config = dict(
    model='image classifier',
    dataset='capsule endoscopy frames (Kvasir-Capsule)',
    train_examples=42238,
    image_size=64,
    crop_scale_min=0.7,
    horizontal_flip=True,
    translate=0.06,
    rotation_deg=10,
    targets=['finding'],
    num_classes=11,
    arch='resnext',
    norm='groupnorm',
    hidden_act='relu',
    weight_standardization=False,
    channel_attention='se',
    drop_path=0.2,
    depths=[3, 3, 8, 3],
    kernel_size=3,
    stem='deep',
    avg_pool_shortcut=False,
    widths=[192, 336, 576, 1024],
    loss='cross_entropy',
    init='torch_default',
    residual_init='none',
    optimizer='soap',
    beta2=0.99,
    learning_rate=0.0043,
    beta1=0.95,
    shampoo_beta=0.95,
    eps=1e-08,
    precondition_frequency=50,
    max_precond_dim=512,
    merge_dims=True,
    one_sided=False,
    adamw_lr_other_params=0.002,
    max_steps=5600,
    batch_size=48,
    epochs=6.4,
    lr_schedule='cosine',
    final_lr_fraction=0,
    warmup_steps=110,
    weight_decay=0.3,
    adamw_weight_decay_other_params=0,
)
Rows from block 11 of a small image classifier, named by matrix and row number. Rows with one number belong to one channel. Each number is 128 + 24 x the weight over its row's rms, rounded and kept within 0 to 255. All counts start at 0. Numbers have three digits each.
After each channel's rows are labels from the 100 images, of 14976, where the channel reaches its highest value: "responds to" is what is common among them. Only what is clearly more common there than usual is listed. The data: capsule endoscopy frames (Kvasir-Capsule). In brackets: how many of the 100, against the usual share in percent.
# convs1: grouped (8 groups) 3x3 conv (model.blocks.11.convs.1.weight, 288x36x3x3), inputs within the group 0-35, a 3x3 kernel for each
# convs2: expand pointwise conv (model.blocks.11.convs.2.weight, 576x288x1x1, transposed), outputs 0-287

convs1.5:145124120130183143102122131147127111171137109105135126109114172109105158138150157134142143115124116129116100122158128101170102162136122119127133113089129152124112086151104110158101135158096141142130126136128148096119116107119132101153115141120142164101095134146161133144148108120127102157170120099153143164152161107136133115139124153122076094143090103141119133090186189134129102169122164167135113151170109134115131119112139115147132110152106120196093138205128154110140117138101118128129099081161087166164130124087094111156098106142144100110120115094155106144140189150139110124116129193089140125140120116120124139133132107139136129113128139119122139115132136134141123093143171149131132134119126123118129132136182085165123139115153108129102122155093167152126112111132146142116126129116116129113131117133118126113144149131140136102125125132158121109139119130134119139098102112139104128105131136158111137096214100168228097112078049167127143110157094124148135099091154139115154
convs2.5:148162164168158163165167119168169170168141238167138121148096115172063114169164153164167145166168169144176057113166168155096142169091072167125114125095096167162120168148160170173093126139145170142169150164135147117193163163116170170169156137169098163169058145171169082111090165073067169150163174169167120166170163136168157171167070169111159173160109112109112151124101106105112166169162167152136121146143129100088137139096158168170123138136144136142135143152136143109104133140144143141131133154144143135144131145144141145145144116097137113132133085141127063143142131144141104142047141145141148125139140136123115130144134154075144144143145132141140133108136143135139115121135139139142142139139112140142142141125139137140127136154152129150130139136139142141123115140136144130155157141142137096127227144085120133137125134125143123139107142137134147140150118129101110136
responds to: finding: ileocecal valve (53 vs 8.8)

convs1.91:108158135137130107116138151126116139151115116132139126121149114142125119144129104152167152142191069122097100175087095103088152084099134126142150170088154147139105137123117123144050089118129107126132107118165138111083146130099133144144133112131103135145146144119144136168113104141114126144153139131145117110100126147104124136133118127126135109130128136125136157119164176122093110140147127130130117141134121127143102128117094128139094095130159136114167173147134120110103117150146119118127120113119119121124133126143154117100099101125079130092123144166120165174133149123133086146128096088133143161100131128139153069126099116151111125122146109137122156116091094118099159077114103115081129101063180098119097126125142133133113121103124197100113095078255057105064130129127132143143137146144126143140131114141146137124149119143115129158129117139139121183137123133132099142137145131145157119111119116131128121111180097085120083144103085143138110157138169125122131134131120126126136
convs2.91:099100095095094094094093123095094092094104141099111150161142108093155104094097098095097099098093092173093122140093095098117103096110127094150160106135111090097120094154100095094165144139105096144094094091116094096143093097109098093096096110096118090095125115095096153101149100114144094096096097093094123092089091089093097095094129097120094097095127132164164128110130119142140091094089093079126115107097135105134096108123107094094159120116126131117143118120119122136143122118117117117124121131115144121118120115116119099118118150129121142124117155116119137115117120118114151117157117115117133124117116119137172107116122127141117117117160156120118118139120118119119132112121121117117118119117185117116118122136110146116146125138092124121156124125151140118117126117113117094108126154118119132153138117125123122116121121181117124120148117117135117126173098124145158127
responds to: finding: reduced mucosal view (89 vs 6.2)

convs1.173:158158163147131089099156118112164095128108121153131151133134132118136115146103157103111156126143126097083094133131113128117147161133119117150121113133135108144122105142124129126137093086130126122144083135138140135109136112125118118148129165126088146122130098095095155139157119124128135116119195124140144123129119134124121140133144137094148128138176124137128123144145136101112118108129139131149122123121182113148130147128123119115124118138133113145136141176133153140106154124133151132140123081168127119096152047155120132148154133132153138113113114110139110127166131117119116101079253104092151175104126144087101121193146140149133129138149120072133097150148143114131123143144114108151105157106116157105134130125115141128150187087103104113112152051088240173103147121129144117134132119121141129111132127131131141142118100157124140104125118154149139145154161106126096129113117141087140157128084115118128123134129124133120194148115146115094119099136106135094071100161116080151093
convs2.173:111103107100101088096098135098094100098108143101145184150152138097134097097096092105104102103101100101094158157098093095154106097130140096135146088127116104101088096106101098100158084080115105093097110103126109125104096099128098097098087117097148103097142128097098120134136104121179098072100108095102153109099100116094099105097153098147097107102139161048152140134134140078118103101097102063138147096100161173098135123164099097095126120130141139119173117135122122109145122120116119120125127150117149124117129115118120093116116127125124175151123137120131119119116122118118130117108118117119126145121127121144107134119123116142117117137137129125120127083125117122122171141125120127119117119132208120115119169118134111120186132125138134124202122129174147119150125119119118142158186121117122175157154119157139122128165143177116115128171118122199119128130170186134167129
responds to: finding: angiectasia (97 vs 1.8)

convs1.170:133152122129124130146150113091131131137171136159104125144119126126129129121126133132154151083085199116139167124111129126134122129112129138119131126150116120129126094113143107131149137109104126119145141147106117133129146149130100131125120134134108197121132080160151144133103140129150148118118116142128113126128150119123134133147171121151127113149139103116131141102137131124130117137128153106111155121153165097130140141140150159120135138150121124117129114108124121121132137136129135105120177127136151166106085091099149134114131113139151140132114136117111140104106141144058177124142120075115175113175161073082119148133186118117110111126109133125144114151119120120125105125125114133144110119126120133122129101121121140125132118130139143255062255056105084112109142111134111126133139137132138123128144121119146129119200093130141126121069129111159132138141134113151134130106117156077132164104136152133129130127113143138121134139113106129121119101113126117122152123157059156079132
convs2.170:089090085085084084085085119087087091082087136090100090117132102085127156088087085076081080084086083150080101130086086079126084086131119088130120128148107080084127088142085084090158118130087086084086076084118087108125085085101092088086080093087115084080106056089087121125146091125121086088086084087089107092087091094087080087088173086100088092084129137138122143101139132131118088085077091130114116163081140133119138098122118086088130117119115134119092122095120120145161119120121122118116120153121121114126123121120120116123123171066120114127121088120128131121122120120117094120122122122120124124120118120128174210123120152144122119111098115120119122120119121118117155124117119121121120118123160120122119123119112073119130125094116113126127120118127087122124122119119121135103168135120119134129132122083130119118119120092122119117109122117135121119110135116140131121
responds to: finding: angiectasia (98 vs 1.8)

convs1.238:149087128115154140143122126110122131102102148140072108143119144108137154127130122146137138128113131130112105129124124113143145123126138126090083094058095140069091126142149147136124152136135114119124139123136132119132110135136116142095144128110134116122119119129132123129092150125115163125109111129083161146215103069134147147128134138115128139117107123122120092119100130113090098132086109255100097105104137115137131122088125136156112118111115132130124104117114116129131121124135135121116124133144118135136134119138135132133108147151126123105118128140122129136126130128127128152113133136128118126134141118125109092162139130139140127130146130129121145127135124118134134155128120151126103113071140128115101134094077142063114065104149124126108150131131125148124129125134114122131134135131162100077119138111028128127134106102156069111065057110121130118139180102110104150091147116098062118148188165121133166103161130158129129134143095139069132112131144113130135119138127118125136
convs2.238:122125131116115125116118128114112131117120146127105128139122142117193160117119115124111118123117113188119133099115117111082131117136100114130154142076165118118119113108132114116211175106118117118112127123145117145164114114122127117119123114117144128119100150120118124125150124082133114139127132117117122121130113109115114120115132124112119119127122144180144159124134120126136117118121113075138135112115149119156140106120117118118129111107185137106099104157115120154074110110105106106112112112102184112112110107106120115111103128200113129101094167110101091107103095109105157106086104104110074094106106108140156132105110119126108110109148113113105115117113105112111162109111121112107112113121145108111104101064099123107081117137085111122092116115093113108109106105100113158148093144106113164112110106165099117109085107132108118106156110111114109110090117143105139116
responds to: finding: angiectasia (93 vs 1.8)

convs1.202:144132142107089145142148118104100146116145146156133122120115136109132113125135116142199136080169065082110116115122116138135127130144134123108139114139155140143101098113138138146122130110132146193117111144098129120115122132105164103152125124151106158118106106112129127101140130121091166129110100138124151109118053161129136148139131138117124135142135114112121129138129149125122132110131117119101135187137139165111083118184061142085147131117149125116139137137144213119166153112077114121133139137105141140141166148120120102145135119130146141131118168077130130094140121148130142135127124118139114134127121131146118146126137119109176130092117122104099143111187132067204037059033144114099144155187130112095127128132125093120106149125109128124128124156116135113132059131103156143104126057136109187120110172108099090137151108134135179107114117134184125126131116145109116122138130125147136119113120129138138120134128121128130132127138135133138117116129133107109107128124137133122131
convs2.202:149158160157150161152157129157156151156151142167156141094096165154064118153153151148157146158152156192160110082156155150129156155117135150118147177156114159155180152154159156157157143121161154099156145153066160157188156150143150155157145153154136155157131082150151135152097158172175155136159162156156147151156160147154148157155080155113151160151125117123134145142132142075119156152155159134123112125153130113109139136134143156155102153153118145153144153132154161131132150153153153153150153151152153149150149152153145149153152125117152144160154144154162145154153154153155145154153154153154135162153156152165122139152153137131152152148194168152154153119151152151151117136151153154154152153152134153154152130106156144154143153127116157150134154144148141153159108158157153091120146127152152151146136152139160148156166148130154150149162151156152152151142142147143095148
responds to: finding: pylorus (25 vs 3.4)

convs1.167:112072079114138120133171121140126110113111138110154106148126140121134135144130168115126114136133141070125157133122127118122139146133108115134127134131104127124121155147129144142148132104125103138118119125137140164119133127132113132151102120137107088126123129114073117188119122139125153127129133102147137122153142140116145103093129105135115113126122127121154123142141126120133123131112136131121122097135142125109149153134146142120126143118101127122146130133136133148136138111118140125124095106099122107143208157112117142141117119120144129154119126130177114125107127130055130129169176120132057160131144120124086145033163221125126112136125135126103124126105122121089131115140143133147126108123136114138116139128133123136143130125126075078114106001061080242236141112107126116121119118126131131132127116119131135122132108113146080132178136121134149143137135127101109122114117126157125138087108142128120157112125100105130119150128095137128134122158162130142129091122103137086081
convs2.167:134128130134132128132133141131132129132127069124124130142132124129123114131130131131125127130132138137130136148133131133185127130133116130101107124124131134130146132130134129128122167100131126099130133131123129131140135133137121129131134131129133131129176158129131139126130127115137131127130126130122135132125129127131131132130163130130133131128138129192155130135135140139110132130127126207135123083132136158182154132152130131132085096099133094095139097106094100123145101099097098098096095100097116099098102096096100101097096159135100115110107139098107137097098108098102124096114099096099136103100096097124104112097098107156099097104160134098097097125100097097098105114099093100097096097104112099097100117178103172098125100125113100099110104099125102098110116103095100129133168110097096130142065096145105097105117105134096116102091097102132090095137152094180122095
responds to: finding: angiectasia (98 vs 1.8)

convs1.278:145139127120136132127137132092052093083100122152140107058023123075062116068076118077109111097053079099100144108120121080124097103100142094106096102090083151141158134134136135121083143150155061153095144159101171100120137122099129128125128135123124122121158129137132127141098128143135121111138147136126130122125148127128118121130066144118096130128124112132127117128125135153137137124126126133140139121111137127108112118113096123096142084101096126118095113130156141125106078093149186125123102099103107125130105126140146104133109145140116077116110109123064047099097091087117124131120141135113106106125128155113107139110159139110138133121124140131135111122153148162109144103137124131131126103127126132120119142157113120150132117148134123145128149136128134127127104115139139124116149141123153117151123163157124112083109140134143068179111095097111088104135116137155111114131126111134096165111107136141123126127115128145125119136160118132146139133116117105080125097069116144136131
convs2.278:186158170150160146153154170150153153147179140175189163160167208147116148149153154161163172152151159160150153176152157163114179153153180151155121178144169150153159150115134152141166138126184146160151181155121154164173150156183156147151157173148152148158162139156152161184141161087141149181156169147167167147152145187149160144150175155159132146162174141152158158173153167210154150149161145087170203114176167177143149186155182146152129111113146105115075111168109112125111105116113113117112110093114114112115117112114127126113114171119115107088102118114105125113117103112111101117134112114114114101111114116103133079114117117119114117120097118099117108113110114109112140137111114115115110110110109117117111114131127118116136104139140083111128109106113128114133163114125108135113116128115111134088157114155119113121117108134116110112124115109099116108135103122134148103
responds to: finding: pylorus (53 vs 3.4); finding: angiectasia (25 vs 1.8)

convs1.77:088150102146129089128125133116102124109127146115122130124111148120115110124125131117132136155163157174120107241094018156114126027117123140113140176137116111091135139100119117149124130111148114127155142147135118118108137115117134144120087114121094110146105105133140120157108138120136133135121122106129124108128127126099129132118149123118128139133118136151126118150134155152122075128111143117114119147089114208099103154101137132081102136138103148121154135101150157117120147145105124151084114112139115108125139136148175128099193107091110130111146137088130172128110108134140145121122115123107115143128143127118116121136146149146149106157136126118136124160129101136112105089157085120097129187101103107109149165122112135176145128120111160082108213200126115091103095145152079139131127122155124128117124121110139117159117161145124128132152128142119166145101130141109145143073136161097144144128134119153137164137171132086162090110099115104118124138130143129123137126103118129120114
convs2.77:141158147147147155144145139147144149150146148161137073199115146146133150147146154151137148146145157145145131134147145152133151145167145140084142176108153148149139145133144143156191140153148149078145136151140155147104146147137152145146152143145135150146134105140145149128107153127110146155148151145150144154140148133145147153150094148145140146153126144213151172138145171125118147149159147148132151119162140117161161133129134145142142143153152156145136144125149144167127152143145143143150146144142154151140148143144147159143144130097147118146153130144141139142144142146145083143132144143144160151145143148153124114145150095142145144125123118149142149138147143147145142142151146148143144149150107144144145160152145101145119153085078158153185149149135146149139102147148147136158161119144148107139167142108143149150155148106143143147144143145167148152115137147127086155
responds to: finding: reduced mucosal view (50 vs 6.2)

convs1.64:135142114149109096118101156141088120153121128117136137108084128121106133128143144122114148147141098180128168132095130143174122218151131128126108088176106109126098125115132121121128126112112137148127117136148141102125121110124105129133148136130090110136123113120154090113141093096115159105106114094116128141113157116135143119137130138156149144148095159170130148151109145125113152114098116131133128150090146120131154147101109109105131133117136141102130123142102146138123070161139132148109132141133099145112113105133132106122136144111158166102128125125126145118125107118128119101097130139151107133057084111101100164101068209158146167152107119134255136133132096120107134117079112075134151162024159174132173130125119135114112119127127133148129149130112121125119103087152110122157142143111106129150153134164134115168134166109149114116141132122119130095136147121136110139155176141145093104112136131134134128120143137119132152113143136122134136146129123100085109122099105125141190
convs2.64:098092091093091089095094103094093090095089129097104156092132089093131131092092092097105090092091095107088110132095091100152089093097115092122124137133120091094152093153085098090206110087095099173096090100108100100148097090099089092093098098093117098087110080091097141105149090119118093078091094092105105089111090086094091090094107091117097096093114111102075115102128127123079092092085094104086092140089127145126179095105078093093131114110108129111152112155112116107074118109111111111117113124111096115112120111110109114111110108110110133131108142110127079112111123109108162109145111111112138125110112110181093118110110117115111111117097176108110115132110112113112112127117114112109112111117124109109114113063116110112114109129125120124132111119091131110118120115110113141113136100111112133129155110084134115108138119162112131116167108109116115112171058150082133118
responds to: finding: angiectasia (31 vs 1.8)

convs1.53:131124135146122106131128125154123145103126130117123137128148124127131116130120116130125148134130127133120114137116125097128155122033135140142118099107136148144143148134142098116086103139123128112094099132125123112159121126142142120157135133142119115100142113116125092107161139116117109129127125095136145116109097132130133109138128142115143126128104142103140155107161141132101137145191161102092135086114141122154144153136111115132116145155128142120117141097117136136094119139134149120135133113117114141128123118142151148125144091109127119132132146140128133140141119117130129121125149133139114125198140118144083096083145110129093052242000184112221239112134120101170125129118127173121083143127184139080119132133132156122126125128122121112128109152117156134121157095132186133120110105150134117137091121157110135108130127112135118132112141139149128152118135146133148127149138115107090134104190122123106114124130130129143142120139125136119146136135120158083115158107136113106121
convs2.53:086098105107098103105107091104104104104089100097089107105105124104136097105105104098100089106108100117101115111107107090109091106118110107090141153143126107106106106125097105104133106102098105191104075107086099076157105101088100106104095091106101101101134123110106117111147098124116105079103107105118101115105108074103095105110097105084102108095085118107115104091103104119096109105097104109092096129085108139109104089101104107105147104111073099108077108105104102161165100109109109107103105109110159100106101110108100110109109136098108083102120141106101103109108105107111136107122111108108101107109109108140160093109107114109109107097140086105108105103106109104105117111102103113108110104103106105109109084144103132106169108096153118104134101106136126110109099105109108075111128130109105134134109111133098104106125106121109098103135110109102109104128144106180175114
responds to: finding: angiectasia (48 vs 1.8); finding: ulcer (40 vs 1.6)

convs1.208:140112135131132145151111145153109115120118109138154164111112125126143136112117103123147140103156119098089198116131143131120121131121125133146112120147189169090104129119117134117117152139100094128122140073161156095153158141130123139130089128156117122101127108154135141131187182134122123105133162082185142094138137155129115120122127139125130140129137119124113125128134124119133120137085105125140108184142155211174141138119094142172077119108143137121126136124122188134131113110122146137116193130185124163107108120178151102147144116124118131141146148084103126148145078134142114129124136120124118117127119129133122133115113134150128121139080140138110154178224116100061113165190061127115156125152111142138103136124151132128135117128177129141132141126130121141127223187102105085120109126154154164075093067087141109109116166151151112119142150121118175164137103132144144120126137134130144126115123120121127118124124136125139112132147119128132125128115113131129123124135130121136130
convs2.208:141143130133133135130135125132132130138144082140113066127117141133193092132133132144111146131132136116137134146133133141173139135117146133068120132099055134132180132255143133136122162087130121155134140138177147168115132132126136134130148129132115139141131114129136146125102144226189135127129134134119127135126124104133135142139127138141141132137117109127193132118140125116075137136137130100114100219154150174113130132127082135130162129128166134126151128163127127139170130128130129127126127061130177125130129128128125142129127154129127136132159117130120129128128129130134121127132128129126108129131129127108112136128129162094128129127153069129129129144132128128129106139127129129128128128134137127129126113156128163128128131145114142127159135130150162126105119125129128087158098111128129159147083130047138127130135126059128103128101128134138129131085155138114110134
responds to: finding: pylorus (30 vs 3.4)

convs1.247:121103119106124129117144133142159125122064129160128128151087100150131132131131128146123134129123120112128118121120133131129123134135112119165012163078018163138207155129139125130144133141149134145132130130121132133126112130172097110108117083107142125100110123120141131140101130121116104122114132141093144066159152146211100203128138155121099117127164133142110076100116142083153132129156080126116182138091138129135126127129141135117118125131109113124123152141140130126128131140118122129131127137129127128131127135118123147134141113131134124136144139119128128147127121122129127130122146119128123119123132133132126156144117128135120135108133135128117123148135125134151131145130137141115108110138115100136119096123103080070118129161055116124112114130108099118136123124123122110143137125118131059116131120107072186097095255079168087119115123163124110136102136150126105123096102088098133186127139111124125147138128128118125133112089070131149115173144146147133126109133143134133133
convs2.247:132136128125133094131130139128129132135135119137157235117140151125084128131127121141133136129137132145132139160132131142123135131185124133123170155190125135131108131185116135130101066140135124072130131132138157069130131134135124129127138137126145151121135168139136159175167142114149130101131129128121130132127123130128138129132160129141136137133127125104098161141145143154112127132136127136181112174140140129133156143140163130128155147145144152146179143123149146132081152144144144148150150135142111151149152142143152118147146084117148140149172162148157110143144136144144113144154143143147185142144150146095163158142149084105143142140123141148144147202150145149148115159148143154144144148161217147146148156128166129147127147190141144158127146144126150145151131145141144081128175159140148151073194146169157149141139141092144170142151150139155143155104075134138135153
responds to: finding: ileocecal valve (45 vs 8.8); finding: angiectasia (27 vs 1.8)

convs1.188:143128105162133117093117122187148121129129125103104088148149146136155128122101107165084034093165103098149145128136129144114113152105146131142108120133104103117145125161142106142160126108121111125157149164103092134130123141125126138126127110116133101160146098138121130113123094077131170089069111121049167120139138133116076134143132130146113120140146118129134134117129139132144125123112113098136100135146096157164079151163122103122136123125145150109120158136113119124151042206137157187105168093136134180099071138102122119136118138113124125118133134145127147115127143106133133124125147116154147130121114136122122160107142125125088124121139106075147071145113085035098086073069093135122121131177144112076096143124132126143114117102129125143140128137145100130116117144172149131105105148124125086139106144119105157098125084163115119105108150126152115132115166152138121133117141168140146150122115129128145122151136134119123119125139161100104129134137136131155147120113134128097107
convs2.188:103087105101095092101099126105100094096114119097157144121080130105085100104098077091099110102096102110106114121105099105143123096099128097122088162144135102100188104135112099099148141121132103212097098117119117104073105096109094101101071121101119097100135154099099131128115082118101101083103106097106126103106108117096103101102199100114109095105115132094131134122115123128095109105077101115100106108103151146119123115116082102102128166161129137162110163086169149122145151157161161165159165133160115157166160162163163163163159156082165081138172174162167115159162187158165092160091161161164163127154168150074122144161165102134160158161075094150161162135159163164159109130162166165162162164156086161165164167150160120167081155145101154153138151141115157161160095170175163103129127097162165077135130164118143163149158159128165168159100164161096163163102123114109114167
responds to: finding: pylorus (29 vs 3.4)

convs1.28:123127127126143120103131124120149110130140137138125129160137151112133108121129142148117127105147148118174121137136139127154116113147132105109144107131140075152123102097157145114098140095153123135141145130134122122105159142117160108123131124134122127106146140088144125100086125169140135144169136159130130070155108143163134143123134120096103187140131130114157077085146076109096081123105172163094115141087092131117126108111136133138129087103184137131191099098128113141130138154158120146116135094119150117137182125137176103130104136050090164093188096076072111101083140161159122161099099151121165139133126119138146107123099135113121121135128124131126123143168123085135134124117117139122104119129134113127122155122106127119076161107096097127146152142151117155116080117116096087146155143151138145110126137116122124121115136131138151154142128130121131122122121133153090138172135136139116158153139126132132066099056158155124055111126144126061155118119112125114076064118121122125161
convs2.28:134139137145141144149147114140142134149130150132131166133118133137110128140141136135132135142145142121141178075146144136123134139125078139159114045101116146147090147117159142138122095140124126138143143139101152084078143141118129140142145125139109141140061113142139050103081141121108142149146143141143103153151138170143137135148114141093140144135092082119084087114125091139165151142147147119120175171140101114094113120099139141143163138132090125144094146101135134167075135144143144141136139100145145135139138145144135155142144112097138073132172083142120084143144123143145049143100142142142194104140141141083172164145141142111144143149098064132141136112143145136140148146132137142144142137137032142145135094085143092143089138112121141134087136130081124140135112141141137088119141158144138060168098145064131137141081133132142148134175144139107141141124102111140133134
responds to: finding: ileocecal valve (27 vs 8.8)

convs1.92:138134110118130113111133130115135112122132109124126110123148114117106148148136120127126134130133072138137128042155255112083255119134108128105126118136133129125132129145164130146145135124118133126125154131158128086124107131141105134124116114105144135109134134103125129150141118124124116131112115121129116142138138129136125126149126119138115135136115108104105191142098114116108195132135106129150137138129138122062118141115178130179134151132091137133114120126136132125169103136153130115121132129124111125126114126116118106114157064187153181181134119142111105110140129174124139137126155130123125134135118076143136105129127136138111122116115146153119124086157173144104160104128124069129222124121114096170088123126136107112124154138155092124232122090198115120118112127128129139096129118097153129117130131118131134112137125107136132124134130112138109109129133135144125130162159116128122102126122114100134176138118099137104121133135113129140148131130123132132108123134114115110118
convs2.92:132147144149150151150150131151150151147138095141123135122121143156175120153152140144146138151156142110148097131149151144123132153171129155047150104110141157151143153155169153154130106088130154126150150153107147120106149149132162156152157144154117146150152137151152120141055151161109154149145145152149117152135156138149144153154150150157155153140135142056139152131150136158139151154151157065137085184145125115140141129143146153156134136136111143134123135140136136128113142134134136134141139145134137142138141137137141148136136116121137152152141170132146122134134125138140182134196133136137142136138133134102131110134135159130135135143120175141133142143145136139139124129141140136136137138149136134137132137110144096136101149130168143137148146135161112137153143136132140119145089169134136184122188135152145140136164146147135148146107133136171135143142066152117180132
responds to: finding: ileocecal valve (36 vs 8.8)

convs1.220:106110128145133112104094122108132145080124128093087082115116131140140136125120130142121137114140116122124131137128135125128134124123118079066062194155201136142180131144127122142130125125160130125130131140127145134148136123151116114121135181094141130134148143114131114129162111109133103084117069133099096073149111172155190149123115130143128129153128134102109103131128073123093153079119126110151179096130081135111144109149140123144116128100117137103139148125101118122154105125126126134128134127118130126129131138133135109135135134109131112114127127145120123123113126125120126123134135122131151131133130137121130144124106140127149146128140125118130133120106117145135116136138130143094117179149147107176105059163064144103245135212057122111101129132134104150101128129133138104114117121129044163091085137174113119146144102106104081110116040122147131128123144119131152142112075090105117128119132114153128136122129114120125121088111145123121118144131177157124134127125134118122103
convs2.220:139156157155143149159153146156151150150140074153175089144146176156091137153155135138158133153152151195144112154154153132100145153145167146027088134091110153154138154137148157150159158165165155112153141154122132076119159148139140152152159148156141138152156071155153131131135157159120154145149167154153149151150153118155139153153137155143152152149143147107139089140111134181141153152145155131124083109138172163121101139158144154152099146154086138144115147122146158115079138149149147145140144128145121142156147147145146149147148080084149149142144109147138142147147134149147146146134148144148155146150146148133116113146145130119148148151126119145149148094148144147148107146143150137147147146147145150146148133086141057147087145102170147147122146143116115148140086145149149067112151093147149122084063148102136146149127140044151150142132150148130150140107041148060122142
responds to: finding: ileocecal valve (35 vs 8.8)

convs1.15:155149164159121117137135147131093124113119159143113137122129111116154109119159133133134131136122130122113111109118166138095155123182110124110114124128138109118126103110099143122141140114140114105132120090120133110147118115124097143118122128120166134129133123110143126136155154121111062152163129172089135152130164125130151134111081127130113143158136168204146153177091089149162125165192118153116192160147193135132143136125119131119121100191117152182134100066130110146142120145126146127113053096114142134130129109169129146133168165103086136073170091167154177097103149131125138120156127119157159135123124141127136137130130134134108119135137103122132116126145127136126143128131106138109124124135121142132141131150144206131128111100142084126100121162125113140111129131136109121132127137137113099131099122132125135127119133129118129126125131117125117133143125137135127134099141127130127145130124111185187207187142137108151105182182218166122117147115120134140121141105191102092110
convs2.15:160179180182179186184183135183184184182166115177151110125106144184141094184182181180174172182183182113182122105183182172126168183169114184108120120123122183183121183136175184184105123107160183139184173179114165120108183179146181183183181154184110182183117103181184134112122179134098183170180178185176114183181185157184176181181105182122185182176115112134118099140101118113129182184179183111128128113170114115106121151127166184183139142144127129143141142117142137126128139143141144142142143134143129142140143142143139148142142126126142116141140128141138125142142145143143125142108142142142130140142143141125129131141141127109143141146141109141142141121142142141142126144141140141143141142141104142141144135110134133143119141137131139137131143139129137142135115140143141140138125134143141113119125142120138141142136145112142140141130142142126141142106122134101130143
responds to: finding: ileocecal valve (32 vs 8.8)

convs1.2:165120137090124117154172164144118128129122140125137119135137145130128131116128110171115108118139122141107110113114145137116125186099164115105112167107110132079129135117117156133165102137076123088156145129106122138111108120137137125131158096112139151133152143132128120119114145117079112099153122118155156091103120115128125107160122160113086077111148205162133159165114140120140125145122127109123080164102143128105102124129127146122130107091101147136156191101092116138131160123102118121127132148112138105141116155105150145154184092115195065116122130090134115210120153166118138156134123120089130122140128157115128157134149132128139127137136127118113114134115141132154155107129133132132147126131125114135124146120108126106167115149145114120105136156137160120079141144129093139114134149110108136147127131112119122112122135115114139120132133119134135138106144117121127128140133119117126114154107147160104131142085173131175108143128201197017131131164179120114079182075114162172183
convs2.2:153154148148157151153148155148150154152158072160157189138147140150212129148152150164164158149151150125157129150150150157129158148133168150165101115152132147154186149094135150150129121149160147129148173162115168096115151155156156148147169165149129147152172103155152138146108158101141148174151149149148135153131141185147157148150157149172160139157155138115139103159132128136112151151156153148135127134156153119178116167166149147148119159165159155156179155117153153141145157156155159158159158130154122162150160157154156154156156112172157167173158116153162140155154168155152204157158155156156195167156155154142144149156160165138157157154156147160152157198157156158162122185157156161156158157162169155156160157144165137157214163144147170151145162159169165159156167155146159178136112151154158156174092155098151157157185165158156138164117155155169161163108111147176143151
responds to: finding: reduced mucosal view (38 vs 6.2)

convs1.256:121124124122123124125119122159190142155159107153101078206255108193141113125125090151137056167111170161179178132155130128135128133140112155156137152131130102151143128143135123151138106127111167166104194141164207138172129122138124129128132129130119111119118114118113124136129126118118112119102107114124135147122130122126120125138161119183130153143144141132136135127130142130127120128143116136128120132125121112149136119155131128145110133131123124127118112087116134180178124141089146120092149163148135126119135124111104140130122150100144140105208145163196182152153144174105106117134118130127128123152121129124154139137129117126135127132121127117136120113138146136148120117120126118112112130117120132133138121137125129142131139129120115133130133114123126137129135161121137130145128136137128155141143144120130123124099102110081124071142141169109170167141180084113103082139161158153124110130130129128119132135135131122138123109101122103122131124117130225165153196137114168158149
convs2.256:144135142142144147147145150143144146142146148144145147137154150140147106143142148142150145142142148134147129172143142150137145140110183145160181124138146140144126141134151145142127169155154143124144141147126149128134145144149143144140137144144159148142125158142145107170128134148136143141145147144139158145151148166144142140147116141142143143143155149136131164153152157115133140141142144141161183163144153126137146152157152142143124144147136136144121144153146140145135151148144146149146147161145132147143150147146147134146148123148149113138146129145147114144149134144144152148153147148145153153148145149111126118146152131136146147145115124144147148128146147148144139138146146151147146146142138146147147144125151133147131145131132136143143146153142160146150113148150145127125121107148150127146156145120151151147152149153145141146108147145128146145124153128150123152
responds to: finding: pylorus (31 vs 3.4)

convs1.174:109128175169188106123116109125133121137149116121188090119122127128138149105124122145143167159130129074100119110136119118146130117137121123128150138128130100143120124126107117152150170140131107144157140132122121125133114129120136120105113101134161172077156133126112132122132109093144110096139172128131127116112140143130132128128120147123120129103163107129118136131151117118136138132099110160119102115080110151134094144134140116106090144125116141122100096100139122130146115132104130111128119142105131141127125150168130115116137124114115100124111130109163120115105102163126161234180059155109150021127129113102107120122106148113128143128104143142148123094143146117154113140114162137127111121150141107097121146114131122095119146143143176106106189057177186218157141112137126125119093100132121132128123119129099116119111154150084087128193168130151129119148147137102123099130134140132144117129119154095132113114135122120107112136146122107138156149122156120164096156135141187190059
convs2.174:120125137141150149144142137143148123131126177113129144125131134139101207136152123135133139139141134180159145125139150134121125151139098141184136117165121140142165139076143139138172171095129123134140134122148128166103142155136136141146129119145143114144102126148140170150144127137169138138143150145158139146148149170145150130145088145122150129144139148088161160140160134090190134135143149099164132127133130136113100124142141137139152144147090123150144149166139141120080129147150155146140137177152193138145148150149137164150149079105141169169152128145143139148148158147151136147185150151148160141152146143178167081148144121135149150155171115143142134166142149143144118155136144135146153144150194145148153124085155141143088134171107158136147152130165145144125162140142150141190169182146139150112140150187128140151177143190151157147109149152152155128112118211122090130
responds to: finding: angiectasia (31 vs 1.8); finding: pylorus (26 vs 3.4)